From a checkpoint of a small image classifier.
Data: trained on photos of arthropod specimens (BIOSCAN-5M), 48750 training examples, 23.1 epochs.
Rows from block 4 of a small image classifier, named by matrix and row number. Rows with one number belong to one neuron. Each number is 200 + 20 x the weight over its row's rms, rounded and kept within 0 to 999. All counts start at 0. After the name is the row's rms in percent of the matrix's.
After each neuron's rows are labels from the 100 images, of 14848, where the neuron reaches its largest size: "top examples" is what is common among them; "patch colour" is the nearest of a few named colours to the mean colour under the peak. Only what is clearly more common there than usual is listed. The data: photos of arthropod specimens (BIOSCAN-5M).
# gate: MLP gate (model.blocks.4.mlp.gate.weight, 848x320), inputs 80-159
# fc1: MLP up (model.blocks.4.mlp.fc1.weight, 848x320), inputs 80-159
# fc2: MLP down (model.blocks.4.mlp.fc2.weight, 320x848, transposed), outputs 80-159

gate.274,074,172,188,206,230,180,183,234,183,234,193,225,204,171,232,198,151,197,152,210,189,192,201,213,165,231,213,221,217,264,217,212,232,182,188,228,187,209,191,234,233,193,194,198,230,176,219,215,195,171,216,192,212,229,210,212,228,179,199,191,198,179,191,198,214,199,188,178,184,204,164,172,195,203,209,180,219,198,212,185,236
fc1.274,071,178,208,208,188,218,208,181,224,186,204,215,202,189,194,186,256,243,212,174,240,202,169,167,224,188,209,226,191,146,203,199,198,215,191,195,169,213,229,178,194,209,175,191,166,217,211,219,203,206,205,198,217,183,172,205,203,219,219,209,197,219,182,174,186,225,184,194,245,207,190,202,204,181,199,196,172,213,219,233,173
fc2.274,068,223,234,208,168,198,193,191,196,205,179,213,196,194,211,212,189,181,169,182,231,208,226,219,195,215,208,212,174,207,188,223,195,203,161,195,189,182,218,209,220,182,211,215,254,201,228,212,203,213,194,235,191,180,220,207,198,175,220,197,192,175,212,206,209,199,180,197,205,179,197,162,211,231,205,212,181,206,196,205,208
top examples: order Lepidoptera; order Hemiptera
patch colour: brown

gate.126,092,222,182,222,199,200,221,181,199,197,238,200,170,191,190,190,215,206,206,212,206,223,183,192,189,160,222,230,180,175,206,200,176,179,172,212,208,201,184,166,210,187,210,209,217,154,234,179,194,212,214,191,188,197,214,224,174,187,172,210,171,217,199,183,166,197,172,220,208,185,188,215,195,214,182,201,221,204,222,215,167
fc1.126,087,196,198,213,216,192,228,185,183,202,180,201,208,161,164,193,173,189,202,187,215,207,182,241,199,207,148,198,202,196,202,159,192,168,223,167,228,202,196,224,178,183,225,172,218,225,177,183,168,207,190,197,198,191,188,206,191,184,199,192,187,193,197,175,259,195,239,189,190,213,230,184,177,217,190,204,207,204,210,189,218
fc2.126,084,198,208,206,214,171,155,206,218,187,220,227,203,236,203,242,219,141,208,184,177,196,199,187,208,205,214,244,218,169,178,215,197,191,186,163,195,201,209,209,207,231,172,202,186,207,196,193,210,221,247,240,212,163,214,178,190,177,173,188,205,207,192,197,195,207,215,216,177,192,211,214,211,178,171,202,169,180,198,217,202
top examples: order Hymenoptera
patch colour: grey

gate.302,139,204,190,217,219,196,218,200,213,202,211,214,211,224,182,215,209,170,185,212,218,199,204,215,201,231,184,205,177,198,184,227,201,199,201,202,151,213,213,232,174,224,210,219,221,242,170,219,218,222,195,164,192,199,196,206,224,197,204,179,227,196,186,175,212,183,186,203,233,231,211,155,166,228,188,201,168,192,185,160,174
fc1.302,139,190,191,195,199,181,176,204,214,199,186,185,208,208,204,140,171,213,244,180,176,176,186,180,178,193,205,162,180,186,213,208,220,202,194,214,217,228,217,229,207,213,204,183,177,182,173,207,188,197,213,219,200,190,181,208,168,194,207,193,202,224,215,216,239,188,193,228,189,193,176,157,183,191,198,205,221,172,200,232,199
fc2.302,128,194,212,210,207,191,216,208,206,179,207,194,192,193,186,146,235,189,188,209,200,212,184,204,227,202,184,205,220,238,169,182,215,234,202,189,209,212,207,164,181,196,182,222,161,196,204,191,202,205,219,208,197,212,169,218,195,193,217,165,215,159,196,203,200,190,204,215,236,183,160,169,169,220,231,182,183,195,207,175,206
top examples: order Hemiptera
patch colour: brown

gate.668,011,184,232,163,191,207,219,182,221,252,209,202,179,198,207,155,199,200,195,215,203,190,173,216,191,225,222,194,199,196,190,180,179,167,214,208,174,204,196,231,206,227,211,214,169,187,204,202,197,200,228,190,202,220,201,175,180,254,167,210,203,197,228,231,207,180,173,179,170,198,194,176,181,181,192,173,191,194,236,194,193
fc1.668,010,184,220,199,191,223,199,158,209,161,201,209,174,191,192,187,213,224,181,184,199,222,241,192,233,212,170,171,216,201,227,201,200,199,187,203,203,222,171,198,180,208,200,187,207,214,230,200,161,156,217,225,230,189,176,192,191,160,196,236,205,167,176,184,175,193,214,217,185,213,206,259,225,227,195,193,196,211,194,186,239
fc2.668,010,203,216,174,224,193,188,186,188,250,178,197,190,234,202,197,171,188,181,171,179,184,229,185,219,190,207,192,195,197,211,189,154,219,189,207,186,225,174,157,206,232,216,204,209,192,212,178,159,207,224,208,199,197,188,225,202,176,193,221,199,211,212,215,196,178,184,227,201,221,205,222,184,178,145,208,206,184,235,212,211
top examples: order Lepidoptera
patch colour: grey

gate.159,130,207,216,229,243,161,195,190,191,163,177,193,180,173,233,197,165,240,175,200,216,205,192,192,194,179,196,202,181,178,219,200,190,216,177,243,193,234,186,166,178,170,207,196,233,224,226,193,198,210,201,181,201,207,223,200,220,197,185,212,233,219,192,180,195,218,222,191,229,210,216,192,177,172,221,194,167,189,183,210,232
fc1.159,129,210,180,155,181,232,190,184,215,240,192,221,228,233,160,212,232,191,236,196,187,192,213,201,194,211,218,203,190,230,192,222,175,181,237,165,204,168,204,219,226,230,204,211,183,184,164,210,214,189,204,216,207,188,192,209,166,204,218,173,186,169,183,216,223,181,185,226,160,189,182,194,226,232,176,181,226,209,226,182,166
fc2.159,118,194,191,236,184,226,188,197,218,189,203,212,231,238,154,195,210,171,233,214,182,163,216,226,196,201,194,194,198,260,212,145,195,202,208,231,216,179,196,201,211,210,158,224,185,173,210,186,190,228,187,189,221,211,190,202,233,198,197,183,190,175,181,192,201,187,199,207,199,211,215,181,174,168,163,200,209,226,214,192,191
top examples: order Hymenoptera
patch colour: brown; black

gate.457,104,164,177,174,197,203,215,173,238,237,199,185,187,171,184,222,190,191,174,201,179,186,197,219,198,203,200,215,214,196,218,210,225,201,209,177,202,222,196,179,192,227,186,170,169,212,186,208,170,185,175,207,203,208,178,208,231,203,216,164,171,206,187,189,212,198,200,179,220,183,207,229,201,224,166,202,210,190,203,243,205
fc1.457,110,189,193,211,168,204,181,183,202,220,177,211,215,201,209,178,197,195,179,193,202,187,197,196,170,204,210,187,223,235,218,172,192,181,199,202,176,202,187,185,184,199,173,180,169,234,182,199,205,204,205,204,192,183,195,221,198,198,218,213,207,228,205,164,189,231,189,189,191,199,190,214,223,184,215,183,239,196,188,204,162
fc2.457,102,205,171,195,206,196,193,211,205,211,202,219,187,241,188,227,186,201,202,176,209,217,196,177,201,217,215,179,194,203,191,198,166,195,155,190,205,199,199,177,215,221,193,205,182,223,191,230,202,212,195,178,208,238,179,227,204,231,205,190,214,161,207,229,196,199,153,225,232,206,205,207,205,179,202,185,173,174,226,206,177
top examples: order Coleoptera
patch colour: grey

gate.244,110,194,185,223,169,196,224,186,230,203,197,205,207,189,194,194,161,201,208,229,219,207,215,158,204,175,223,207,158,187,200,180,184,215,232,186,165,175,171,187,182,200,222,202,201,201,148,194,223,204,192,195,225,209,189,185,203,164,199,196,183,200,184,207,214,193,226,155,174,215,202,230,182,225,199,201,160,224,236,200,220
fc1.244,103,186,182,210,228,184,186,219,225,215,213,219,168,195,208,228,219,256,183,190,204,203,202,185,252,248,202,200,237,204,181,193,199,182,167,192,216,229,200,202,211,171,174,191,185,190,258,213,178,225,216,166,221,182,222,205,206,251,216,225,255,225,200,197,160,193,194,222,197,177,198,184,215,179,199,212,202,159,159,196,186
fc2.244,103,195,213,210,224,224,188,190,192,192,218,233,158,180,219,220,193,161,200,169,207,186,189,193,190,201,224,199,203,208,204,230,198,217,200,212,183,176,177,185,164,208,198,213,187,194,187,180,187,202,204,220,197,235,197,224,171,208,191,176,211,204,242,205,185,205,249,178,221,194,187,192,166,229,237,193,175,209,201,195,205
top examples: order Hemiptera
patch colour: brown

gate.58,052,200,202,175,208,200,205,200,190,220,189,181,225,207,222,205,204,183,193,202,188,200,189,246,202,150,198,237,227,226,191,177,220,190,202,189,199,179,187,165,186,204,150,193,209,191,202,161,256,198,151,201,199,225,217,196,187,181,188,189,253,178,202,206,189,190,197,179,217,193,181,212,185,185,189,213,169,249,211,167,167
fc1.58,055,195,229,208,175,205,209,194,214,201,217,225,196,169,171,198,193,230,206,181,205,182,185,181,216,233,191,163,184,189,197,226,195,197,196,175,202,197,174,234,196,194,243,218,179,187,201,205,158,204,209,250,207,176,163,206,218,220,201,206,157,200,204,235,221,207,185,226,205,209,195,241,212,225,189,185,206,210,205,203,216
fc2.58,055,212,180,204,204,211,204,188,198,220,215,189,200,236,177,209,220,207,179,215,171,161,155,191,226,183,178,217,179,196,206,244,169,205,160,217,225,249,204,175,190,196,187,213,213,204,224,183,202,210,222,250,180,202,210,195,180,207,211,230,205,186,220,186,178,205,238,192,188,237,195,194,198,211,227,202,220,220,192,207,205
top examples: order Coleoptera; family Coccinellidae
patch colour: black

gate.689,113,213,208,224,161,218,213,232,210,167,168,215,173,194,217,220,194,192,186,196,209,168,189,237,239,205,233,183,205,210,216,184,192,206,179,169,217,203,182,225,220,214,212,154,181,198,191,185,215,165,237,219,232,215,222,183,232,236,173,205,208,193,176,236,220,184,208,171,208,170,218,191,196,171,211,192,245,195,197,214,219
fc1.689,114,205,216,221,181,165,222,210,176,202,239,163,213,175,170,210,196,196,189,227,213,205,230,210,181,208,182,212,227,203,199,240,184,180,181,217,199,231,191,188,173,214,193,199,210,205,189,186,200,188,221,200,181,203,199,230,209,199,241,190,176,215,230,168,203,189,253,211,211,191,205,167,199,196,215,209,201,196,191,218,207
fc2.689,104,217,176,183,210,212,210,171,195,218,226,176,164,203,220,224,203,218,160,213,165,163,213,200,212,209,187,182,202,218,199,174,168,198,200,232,207,167,227,178,180,216,225,229,218,219,196,214,197,198,202,246,212,195,172,246,208,202,203,218,202,212,185,153,205,213,216,217,215,175,218,225,164,167,219,215,213,225,163,186,193
top examples: order Lepidoptera; family Tineidae
patch colour: grey

gate.10,095,220,191,247,214,196,187,202,185,170,197,195,217,166,190,194,175,168,219,217,210,209,202,166,180,182,207,248,200,199,182,205,199,192,225,172,169,183,148,206,206,190,220,173,188,216,214,171,205,195,196,218,193,173,249,224,220,186,183,196,218,208,195,227,190,207,197,226,205,152,202,212,191,210,195,204,182,219,192,232,205
fc1.10,103,221,226,165,209,206,205,211,225,205,206,231,212,191,210,216,205,190,195,208,183,248,195,182,228,214,177,207,190,213,209,203,209,176,190,181,183,196,185,176,189,211,187,193,213,205,218,206,202,200,201,187,201,241,200,202,218,206,228,220,231,154,205,250,201,218,208,211,212,213,167,173,223,193,221,177,190,185,207,185,188
fc2.10,086,190,211,222,182,196,212,202,171,185,221,225,193,213,197,182,211,213,186,182,208,174,187,151,171,183,186,217,174,208,214,208,197,215,198,163,202,162,192,204,213,200,180,235,163,232,206,234,207,224,184,199,179,196,189,216,216,192,159,193,198,214,190,201,194,186,212,186,232,163,211,210,183,202,193,208,205,226,225,233,193
top examples: order Hemiptera
patch colour: grey

gate.598,016,200,191,203,218,198,233,235,209,183,217,217,211,160,233,202,211,199,187,152,191,200,156,209,209,204,174,226,216,239,206,194,194,224,248,202,240,226,244,201,204,180,180,199,207,176,251,195,204,149,213,234,170,224,227,221,217,182,201,203,212,218,198,202,195,188,161,172,185,204,182,190,225,214,156,203,186,214,238,172,195
fc1.598,018,179,191,203,246,161,232,223,247,206,203,180,207,165,232,213,201,217,184,199,190,208,215,151,198,220,205,230,175,245,226,208,204,203,212,180,247,219,222,197,223,200,155,204,208,173,202,200,181,192,208,202,179,194,198,212,216,206,224,196,233,180,178,213,193,188,221,182,193,185,160,221,240,196,205,188,209,191,209,185,202
fc2.598,016,207,189,228,229,219,175,208,163,214,183,205,214,226,217,195,171,211,177,254,184,185,173,202,226,213,207,200,213,195,203,194,179,199,199,196,217,206,164,219,165,220,202,194,161,218,212,175,195,190,208,206,212,215,191,203,242,184,202,192,211,170,162,190,226,209,209,212,222,189,200,206,194,177,193,205,166,180,187,212,172
top examples: order Lepidoptera
patch colour: grey; brown