config.yaml
model: "image classifier"
dataset: "photos of arthropod specimens (BIOSCAN-5M)"
train_examples: 48750
image_size: 24
crop_scale_min: 1
horizontal_flip: true
translate: 0.06
targets: ["family"]
num_classes: 218
arch: "vit"
norm: "layernorm"
norm_position: "pre"
hidden_act: "swiglu"
mlp_ratio: 2.67
head_dim: 16
fused_qkv: false
bias: "all"
qk_norm: false
parallel_block: false
inner_norm: true
moe: "expert_choice"
num_experts: 32
moe_every: 2
expert_mlp_ratio: 0.5
experts_per_token: 1
shared_expert: false
patch_size: [2, 2]
layers: 8
width: 320
positions: "learned"
pooling: "class_token"
label_smoothing: 0.1
loss: "cross_entropy"
residual_init: "none"
optimizer: "muon"
muon_scale: "spectral"
learning_rate: 0.026
momentum: 0.95
nesterov: true
orthogonalizer: "newton_schulz_5"
adamw_lr_other_params: 0.00071
max_grad_norm: 1.0
max_steps: 4400
batch_size: 256
epochs: 23.1
lr_schedule: "step"
warmup_steps: 220
weight_decay: 0.02
adamw_weight_decay_other_params: 0
Rows from block 3 of a small image classifier, named by matrix and row number. Rows with one number within an expert belong to one neuron, the router's apart. Each number is 128 + 24 x the weight over its row's rms, rounded and kept within 0 to 255. All counts start at 0. Numbers have three digits each.
Before each expert's rows are labels from the 100 images, of 14848, where the router gives the expert most weight on average: "top examples" is what is common among them; "peak at" is the part of the image that holds the peak. Only what is clearly more common there than usual is listed. The data: photos of arthropod specimens (BIOSCAN-5M). In brackets: how many of the 100.
# router: router (model.blocks.3.mlp.router.weight, 32x320, trained with AdamW), inputs 64-127
# gate: expert gate (model.blocks.3.mlp.gate, 32x160x320), inputs 64-127
# up: expert up (model.blocks.3.mlp.up, 32x160x320), inputs 64-127
# down: expert down (model.blocks.3.mlp.down, 32x320x160, transposed), outputs 64-127

# expert 10
top examples: order Hymenoptera (53)
peak at: bottom left (30); top left (29)
router.10:133101163116117116132076178082081160104090098134142147124121116163120147162174124142121150170177118121111135115126092090134105137123115112121102145132138128124094082133100056096133105138132083
gate.1:112160090116128129156106148120133174127126166176134103116162087151115096147101105141109133121124164128114116112110122125136095129121128119125150127131147134148126169086120127119091121136132111
up.1:157112157133154158126171109168133124138144071105142106165081153133124133127138157130152109158115160100126127161143105124116148158121121153133136119114116135132143125165135117136146151141150166
down.1:155113107085108108053132139078107106128133155131132103131186092145123105160161122135117091135126142108117115133114083136165166155102135131131120124117092126102113107125110138107146168132149141
gate.2:112100106127087071127135130160130069100116109129134134151158110108124123139141079125111122151113112132126105143115124123132088138123161153119069108199150143117116145136117119134154139115125154
up.2:133098135114108116093082114130121158098158193154127107150092159120143137142169128078057091144135121147142163121156162097132093125094125152126147164128107114138098147133130111152134122112118133
down.2:088150125125135115140097108127148161136124113126125114136070151175137092082106107130099109145118139129109161110151154098128120099143155102114159120122116159085110138106126144103143140119123115
gate.3:151123118110150091163094150097139115181163121117143134162135120154135117107158089151120112133102109102103157130146142141125121135102118115127133146115133139094138135098103135080126146120083091
up.3:089121134149112149116184102180116134096115114127112105119122135113109121156111170105127141132130157142145131125102132122136155133169125166133118103155112132157112134154142101177112134127155187
down.3:124152171112130152139120119132104119089131152115117128131128133119105141142133136100126115102122165112135163165108106126106159146143098119125142112126079134139108108095105129125147166122128149
gate.4:127108142122069168129108127121107101142123108147135119124120166131140138128147104129149147114110131127145135135113141170135118101150111149053122109131167162129136098082108151136128114119110101
up.4:191168146108117121106147163137072124132195127123104142155102104153134106146106185153120136127141124120097152149154105109116170128099137113133110131118092144168077142146174113108099140142160113
down.4:170173172133137161137135153155151183151112147125083121124094146126160167109132135095115120136150160171133162151134114159092112150130108113130112109116150164121145153121153127119133120168161107
gate.5:103096150153131102137127185186146129141119127166110142159133085123164141134109117128119112144103106085130131126110144120089131109133088112118129082116151135178123127130146139185148146121180108
up.5:135106109110108154199106118102131132084153090112149129115125167097115091142145139139135091108092102139138121130103124158167144140180155124153122170139103094132102125108136144148110086126105173
down.5:149147092104094108117141162127131110144126124160116110132155109117169141131124078115171177120126137147129133114122129099132152140126124176142124146175127083162139116129144126109132136110088072
gate.6:142121163112088064132117156102120113134117151153156146127168116154127119103115124125142112120135128148157132114111130124133141107150139124116108112132111155121138146160123142122164136130130107
up.6:110158109118149121148135143115079146106128180139159119116154141120120095165151150101175115172154110124197155114121081148106084122151153126107114150149094135108102142123110118138183155155102098
down.6:137132127111131143152119103113114129150155067087077119122104134113140107113133130130152145150141115108111154120109103065129140146157173112107121162095146141117141142112116116113151094130113118

# expert 11
top examples: order Coleoptera (44); family Milichiidae (33)
peak at: centre (37)
router.11:122137177148144108097161118134145122101085144138134112164102157083103136145113145136122129124106093110097140107109095151134134126098121094167157137164070120149117125143091137104143102110179094
gate.0:081140126143117099116127137086135131150122126081116141131087112140156124125113146147107128118115142113099105157165116120112136155092137144152131134135124141114116174164164161103165114136173153
up.0:071127160142121093075112135096125126164118146112117160131125103148173117127156119127120143140128133119098139156173106122114146164098145142161091117124136087130116145119139152102137119146170155
down.0:126143109108080127131121159102132142092083168120142139107159112144119133144101136122136163137127132122132164104087147130183150140085092152107115119138113128147083137086141131113168132114147125
gate.1:137110144099125138163167133096092169127063130120089120094142102129129134144119109113134125125147146100155136090131106122142111113144122130134154175090124139130161100109133141132145102100140166
up.1:121130143100111110155112119164139130131189117111146149145138142170131132150141123138146116122141145133121143161108097159177115143114102129142140138142148107093130114104117129085143095149096107
down.1:139081129105161143165153152074110144111166102158088154157103137130140156102184161120097113134120164086121130123164139141109162107117128097104127090132126149090126136130119129120154145161162133
gate.2:142114129116146165123131149096118132130123093132148089117076099133136147119145136107178084111156137161155131148146137107129125117154154134148128135090092128132174100126114168138095152115134160
up.2:120139127148127103150136120155142133167108149123124171132151133108122125119095109129077149132119150107088115080115134149131129122100100133096118103130157124091093161134157123110171116126118128
down.2:157146090088148123093077116126127108074115095144117131128166120166116115116098119167146125139167132125136094169126132130098145111131160139173166136083154156124164128133124150060126114127117122
gate.3:126080125132111109123144138118163127124137141128139153094133132116092161121141129115143143110186117174136083088125152116156133138101103129100153128162162124159151141100093094092127130121102125
up.3:121162130117122111148104136146107134121115122130136119166132160147151100126116154137098118159088146098170150141157101145102107139173110127167100136107115115129121122154128146161122113143160125
down.3:149116102100144157142109133159086106083158097108119173151125115123123107130175150120163146137133113131120135161127124131136103118150164158107122183152151101121122103148117158165149109174151147
gate.4:105090103206125154080135093073148074104104149132096119128090114127113106072156141110123119168159168140080106135137137119141138118067096134136123140126169141165097117127118146139159124138118129
up.4:136118127181147149094114119125140071103109128128074130146088103127103103076114124100163130167157149114074097117127120109124139118100109137134102162122185133181111098138126137130128106129136146
down.4:076141080146149143147125115144095173145138138134121127106118144113093199152125138122126115139095159119134125126118132087117121135146135124135143148098121105117137058135166104168153146114146129
gate.5:086142122124113155133093126144103154074091137150193147149119146106140117161125156124103170126145079110126184132162181121150119097150100143162119111121139153115118130133102132126145143149127151
up.5:104131112119109119100106124121119152097127129128164130154107124098133091157129180137114178118133077103154125167133149119133175110145092144142158091124114135115147153069107134148139168163141096
down.5:119152141095165129131156114111105073117122148145122152144150167116129149142148102110134075108087121116128147131113144157129075110118146132141117103161126107110115175102094129178156109166105131

# expert 30
top examples: order Coleoptera (71)
peak at: top left (31); bottom left (28)
router.30:151143161154120124115138150101103131117089172121148161081122119101118140149099140108097174141075156103095091121108173140103127103096100115158089131158121166154159139168118118121101118134143087
gate.1:156122120118146118123123101143147100140139120111129102102108124124157121138125125161123107132212167140137122159121159138147126166118126165129106103101102132143120120183117160175136168147133181
up.1:119134137129172117097118113122173109121126170131087116103113143132132135138128114136071129139163138128080167169160166156148105153135158183097125111119130089165119123154117132180100120110129158
down.1:122141123139118092154133122085108110132131123156153121126161132162114141105099112134166111140155146165153112139114155114140084157115103151128099122121116101137108117187125137163169111107159116
gate.2:134128093092144140171126125129151130088166119134104121141170147137140144141138156176134104142180145123120165125136144138096066131103147125112129128091103156106146182124111166119134108100106112
up.2:095105117096160108151113126097144130085124074120133148107133134150125114092189117132142115158086116176142109185135120142134163135096128119118160127115153130099155094158134161118105109099124112
down.2:137154151134139098170161099155137133113110133077133110131166105128082119116084083128134149102186096122139138126148133142157093155148149109142121151167105099105134161086111130153198145138108129
gate.3:117061162116119176123153140116142144156109124116090116111117154126115128118128138098148155167170117122134131111148085148077124147150097122092132140129160136165145154160092115086107141096155132
up.3:131097149129163134124174122093177128141116108119130150091113152096111136127136130133143162146146151159096117156175103172137126117139153075123144116130124136138160157099127099074111143125138142
down.3:049157164145173130103115118104135152141137147146144093158134187129165136167132140121159112151092093131128112148134146095145161138114171144121143088099117122098106121115115113129120162142145091
gate.4:118096131119171098161157145171161112144114172123110111066117135104105128089121132118110089135121124097120110121109163073112160165127126159185118174095139143124105151149147112162080203153111094
up.4:132125111119158103175138155168175136134139164103106117075118128109105117096115127132117081128129125100101118129115176090140129170109116142161125148099141139106120111138124135141118206143110079
down.4:140126143100149173110081103082147174144117128143105134133167146107142111129113115169114132083136149115152154122149175156144117187160125116131128095145145159087110120132118121122112145077094187
gate.5:156138083155077157108198128162125149113198132129154124159084143141124136130159056144129146138121117164128102150118160136132114129127138128141140115156145154116119102130083133105138154135126131
up.5:140145087161078147103176124148107143107186111128151120127100134126110128127157072142132148133132118159141100149152129156148118127119162120147120130138144181107111125123101139094131127133122129
down.5:104100163117116112135146125093121113076129109111099154127165174159126116115162127120099149138087094091124150108109134109103117085109150098164130164154094144132121132135159141148126113095129098
gate.6:178126110127117128107130130118179116086123181162131120166129174131126163128099107124104157126109157121140098132098155138155125097119143124081098120171143132168131129150066157092116107143140163
up.6:182136141121104145133126143121170086099113204153122094161111154147150133131118070133104154121071153133145161128092162135153132101150113097086102096175144140142129143140096156102149110144118166
down.6:139184155140108122109090128150074146126120105150133159107137100129134107112144119105131145098116114151136103113114128099143150099129110142126089108176130133118083112097153152138165174113180127

# expert 6
top examples: order Hemiptera (56)
peak at: top left (35)
router.6:170114099078103137145132179109082163164142139092126120154108103139137109113134140105117107155144108137152148111127126102127134146147103116141148162126180097125151153158164137148124116150090122
gate.0:139161121142101132135110096111116103131140101157125141135090141117169118130160127125152149154130157103138101202120130174098101168141096131141140109142154107116137116111141127153112117127115134
up.0:126150127126118140144136138115091132113142117152088109116123143142170146126172108110162190140113153094163149183123142174108140176149106142126122119154122180125143159115126126131080166119122137
down.0:127145134124137107106156148135150163129114119120139104115114146125098125099124148124085107082150155117102133175090128118145135088148133169127097140088157089136126161157131117135153085106116116
gate.1:084162124129139127108094104127134126134140163141120120115142124114132146106101088137131136122130157142129116125142113157141093064160161121118118143152149155127132140142132125159155099127119149
up.1:064152095141117128126099114163112138137157165112125119126168108134120148111102088131123145101133168115122093127120122135116108082140153112125119163143162160116147135137146112137132119089104151
down.1:136115127149136129117107135141165109142095175172133170086165139123145085076138168138099147110098147110105164127167113133152149152107120123178082122136134122122129118130139172132144101133150111
gate.2:140131130119133142179106145160143079155132121141179092147069115131111138121121088144148149129136138118112105115163207137148105165116116123133092164129146141165129107102126121151093108112106120
up.2:118143118168126111058136105109104175100137133146121124141141168105149093140114153125131118130132117159141105126089063106112130082129126147111144110136130106081102167107157124128107158163129140
down.2:121146097138125124128125157147155101112129119124155122096137122135170144068163160116154137112124149139089094118106135093139109153133141144138148143126108148088130116130147151135125125080114121
gate.3:118128160160166118161118136122128090136156162136113117135076122122173150119129134154124138129103093117125144178090147088153132112125077121117147154148123116141149135113110129130164106081114111
up.3:125135081094126126103152096139143130122117118118169124099184138142080102148108134126129098126148146141143120038156118159118154129118204133130117129120142132117123127155137122142077168173130117
down.3:112158091110100088096149096101151131123137117140131089132115107098132129111177135102146157176098125165110106110120142152109166097142124089115110183120139122117160126100126125097095152116139122
gate.4:136106132151143125127114124115110147096174143046119140105117145152140120161164118092116165093137128131133127140147102115095111099076157145132119154161112120116155080158160097151117126125114175
up.4:136135127124132139139133118093145126106162115060128160114137113123128114171173111102098153140150109115125128140141123126111127088082150129148118161150117110119109091166165093134099094090081152
down.4:120151133110114102122134138153107097151100119159149100145178120134119162149146138112166087146145134100089155148165130137149167142122169182113160163147089118087163135158110128152130119123136109
gate.5:095131151119141172128159135108153093111100076146120117137105144118126111130161113140113109147088124145089122117124206117107143085140122152159126159137122101149103124111095172130106113132164116
up.5:186115169126140154133120124132146136128155114145115113111094107109114121138137104137141156139154106113137125120174165095140113107117138117120137112130105113164090138105122131148124151136178105
down.5:121090096160122150110138164141102108114136148132179095144131162143123143135163129154147135121084165170135126123147130125136135121130142131083066131102135124174157154140104082086065101109168129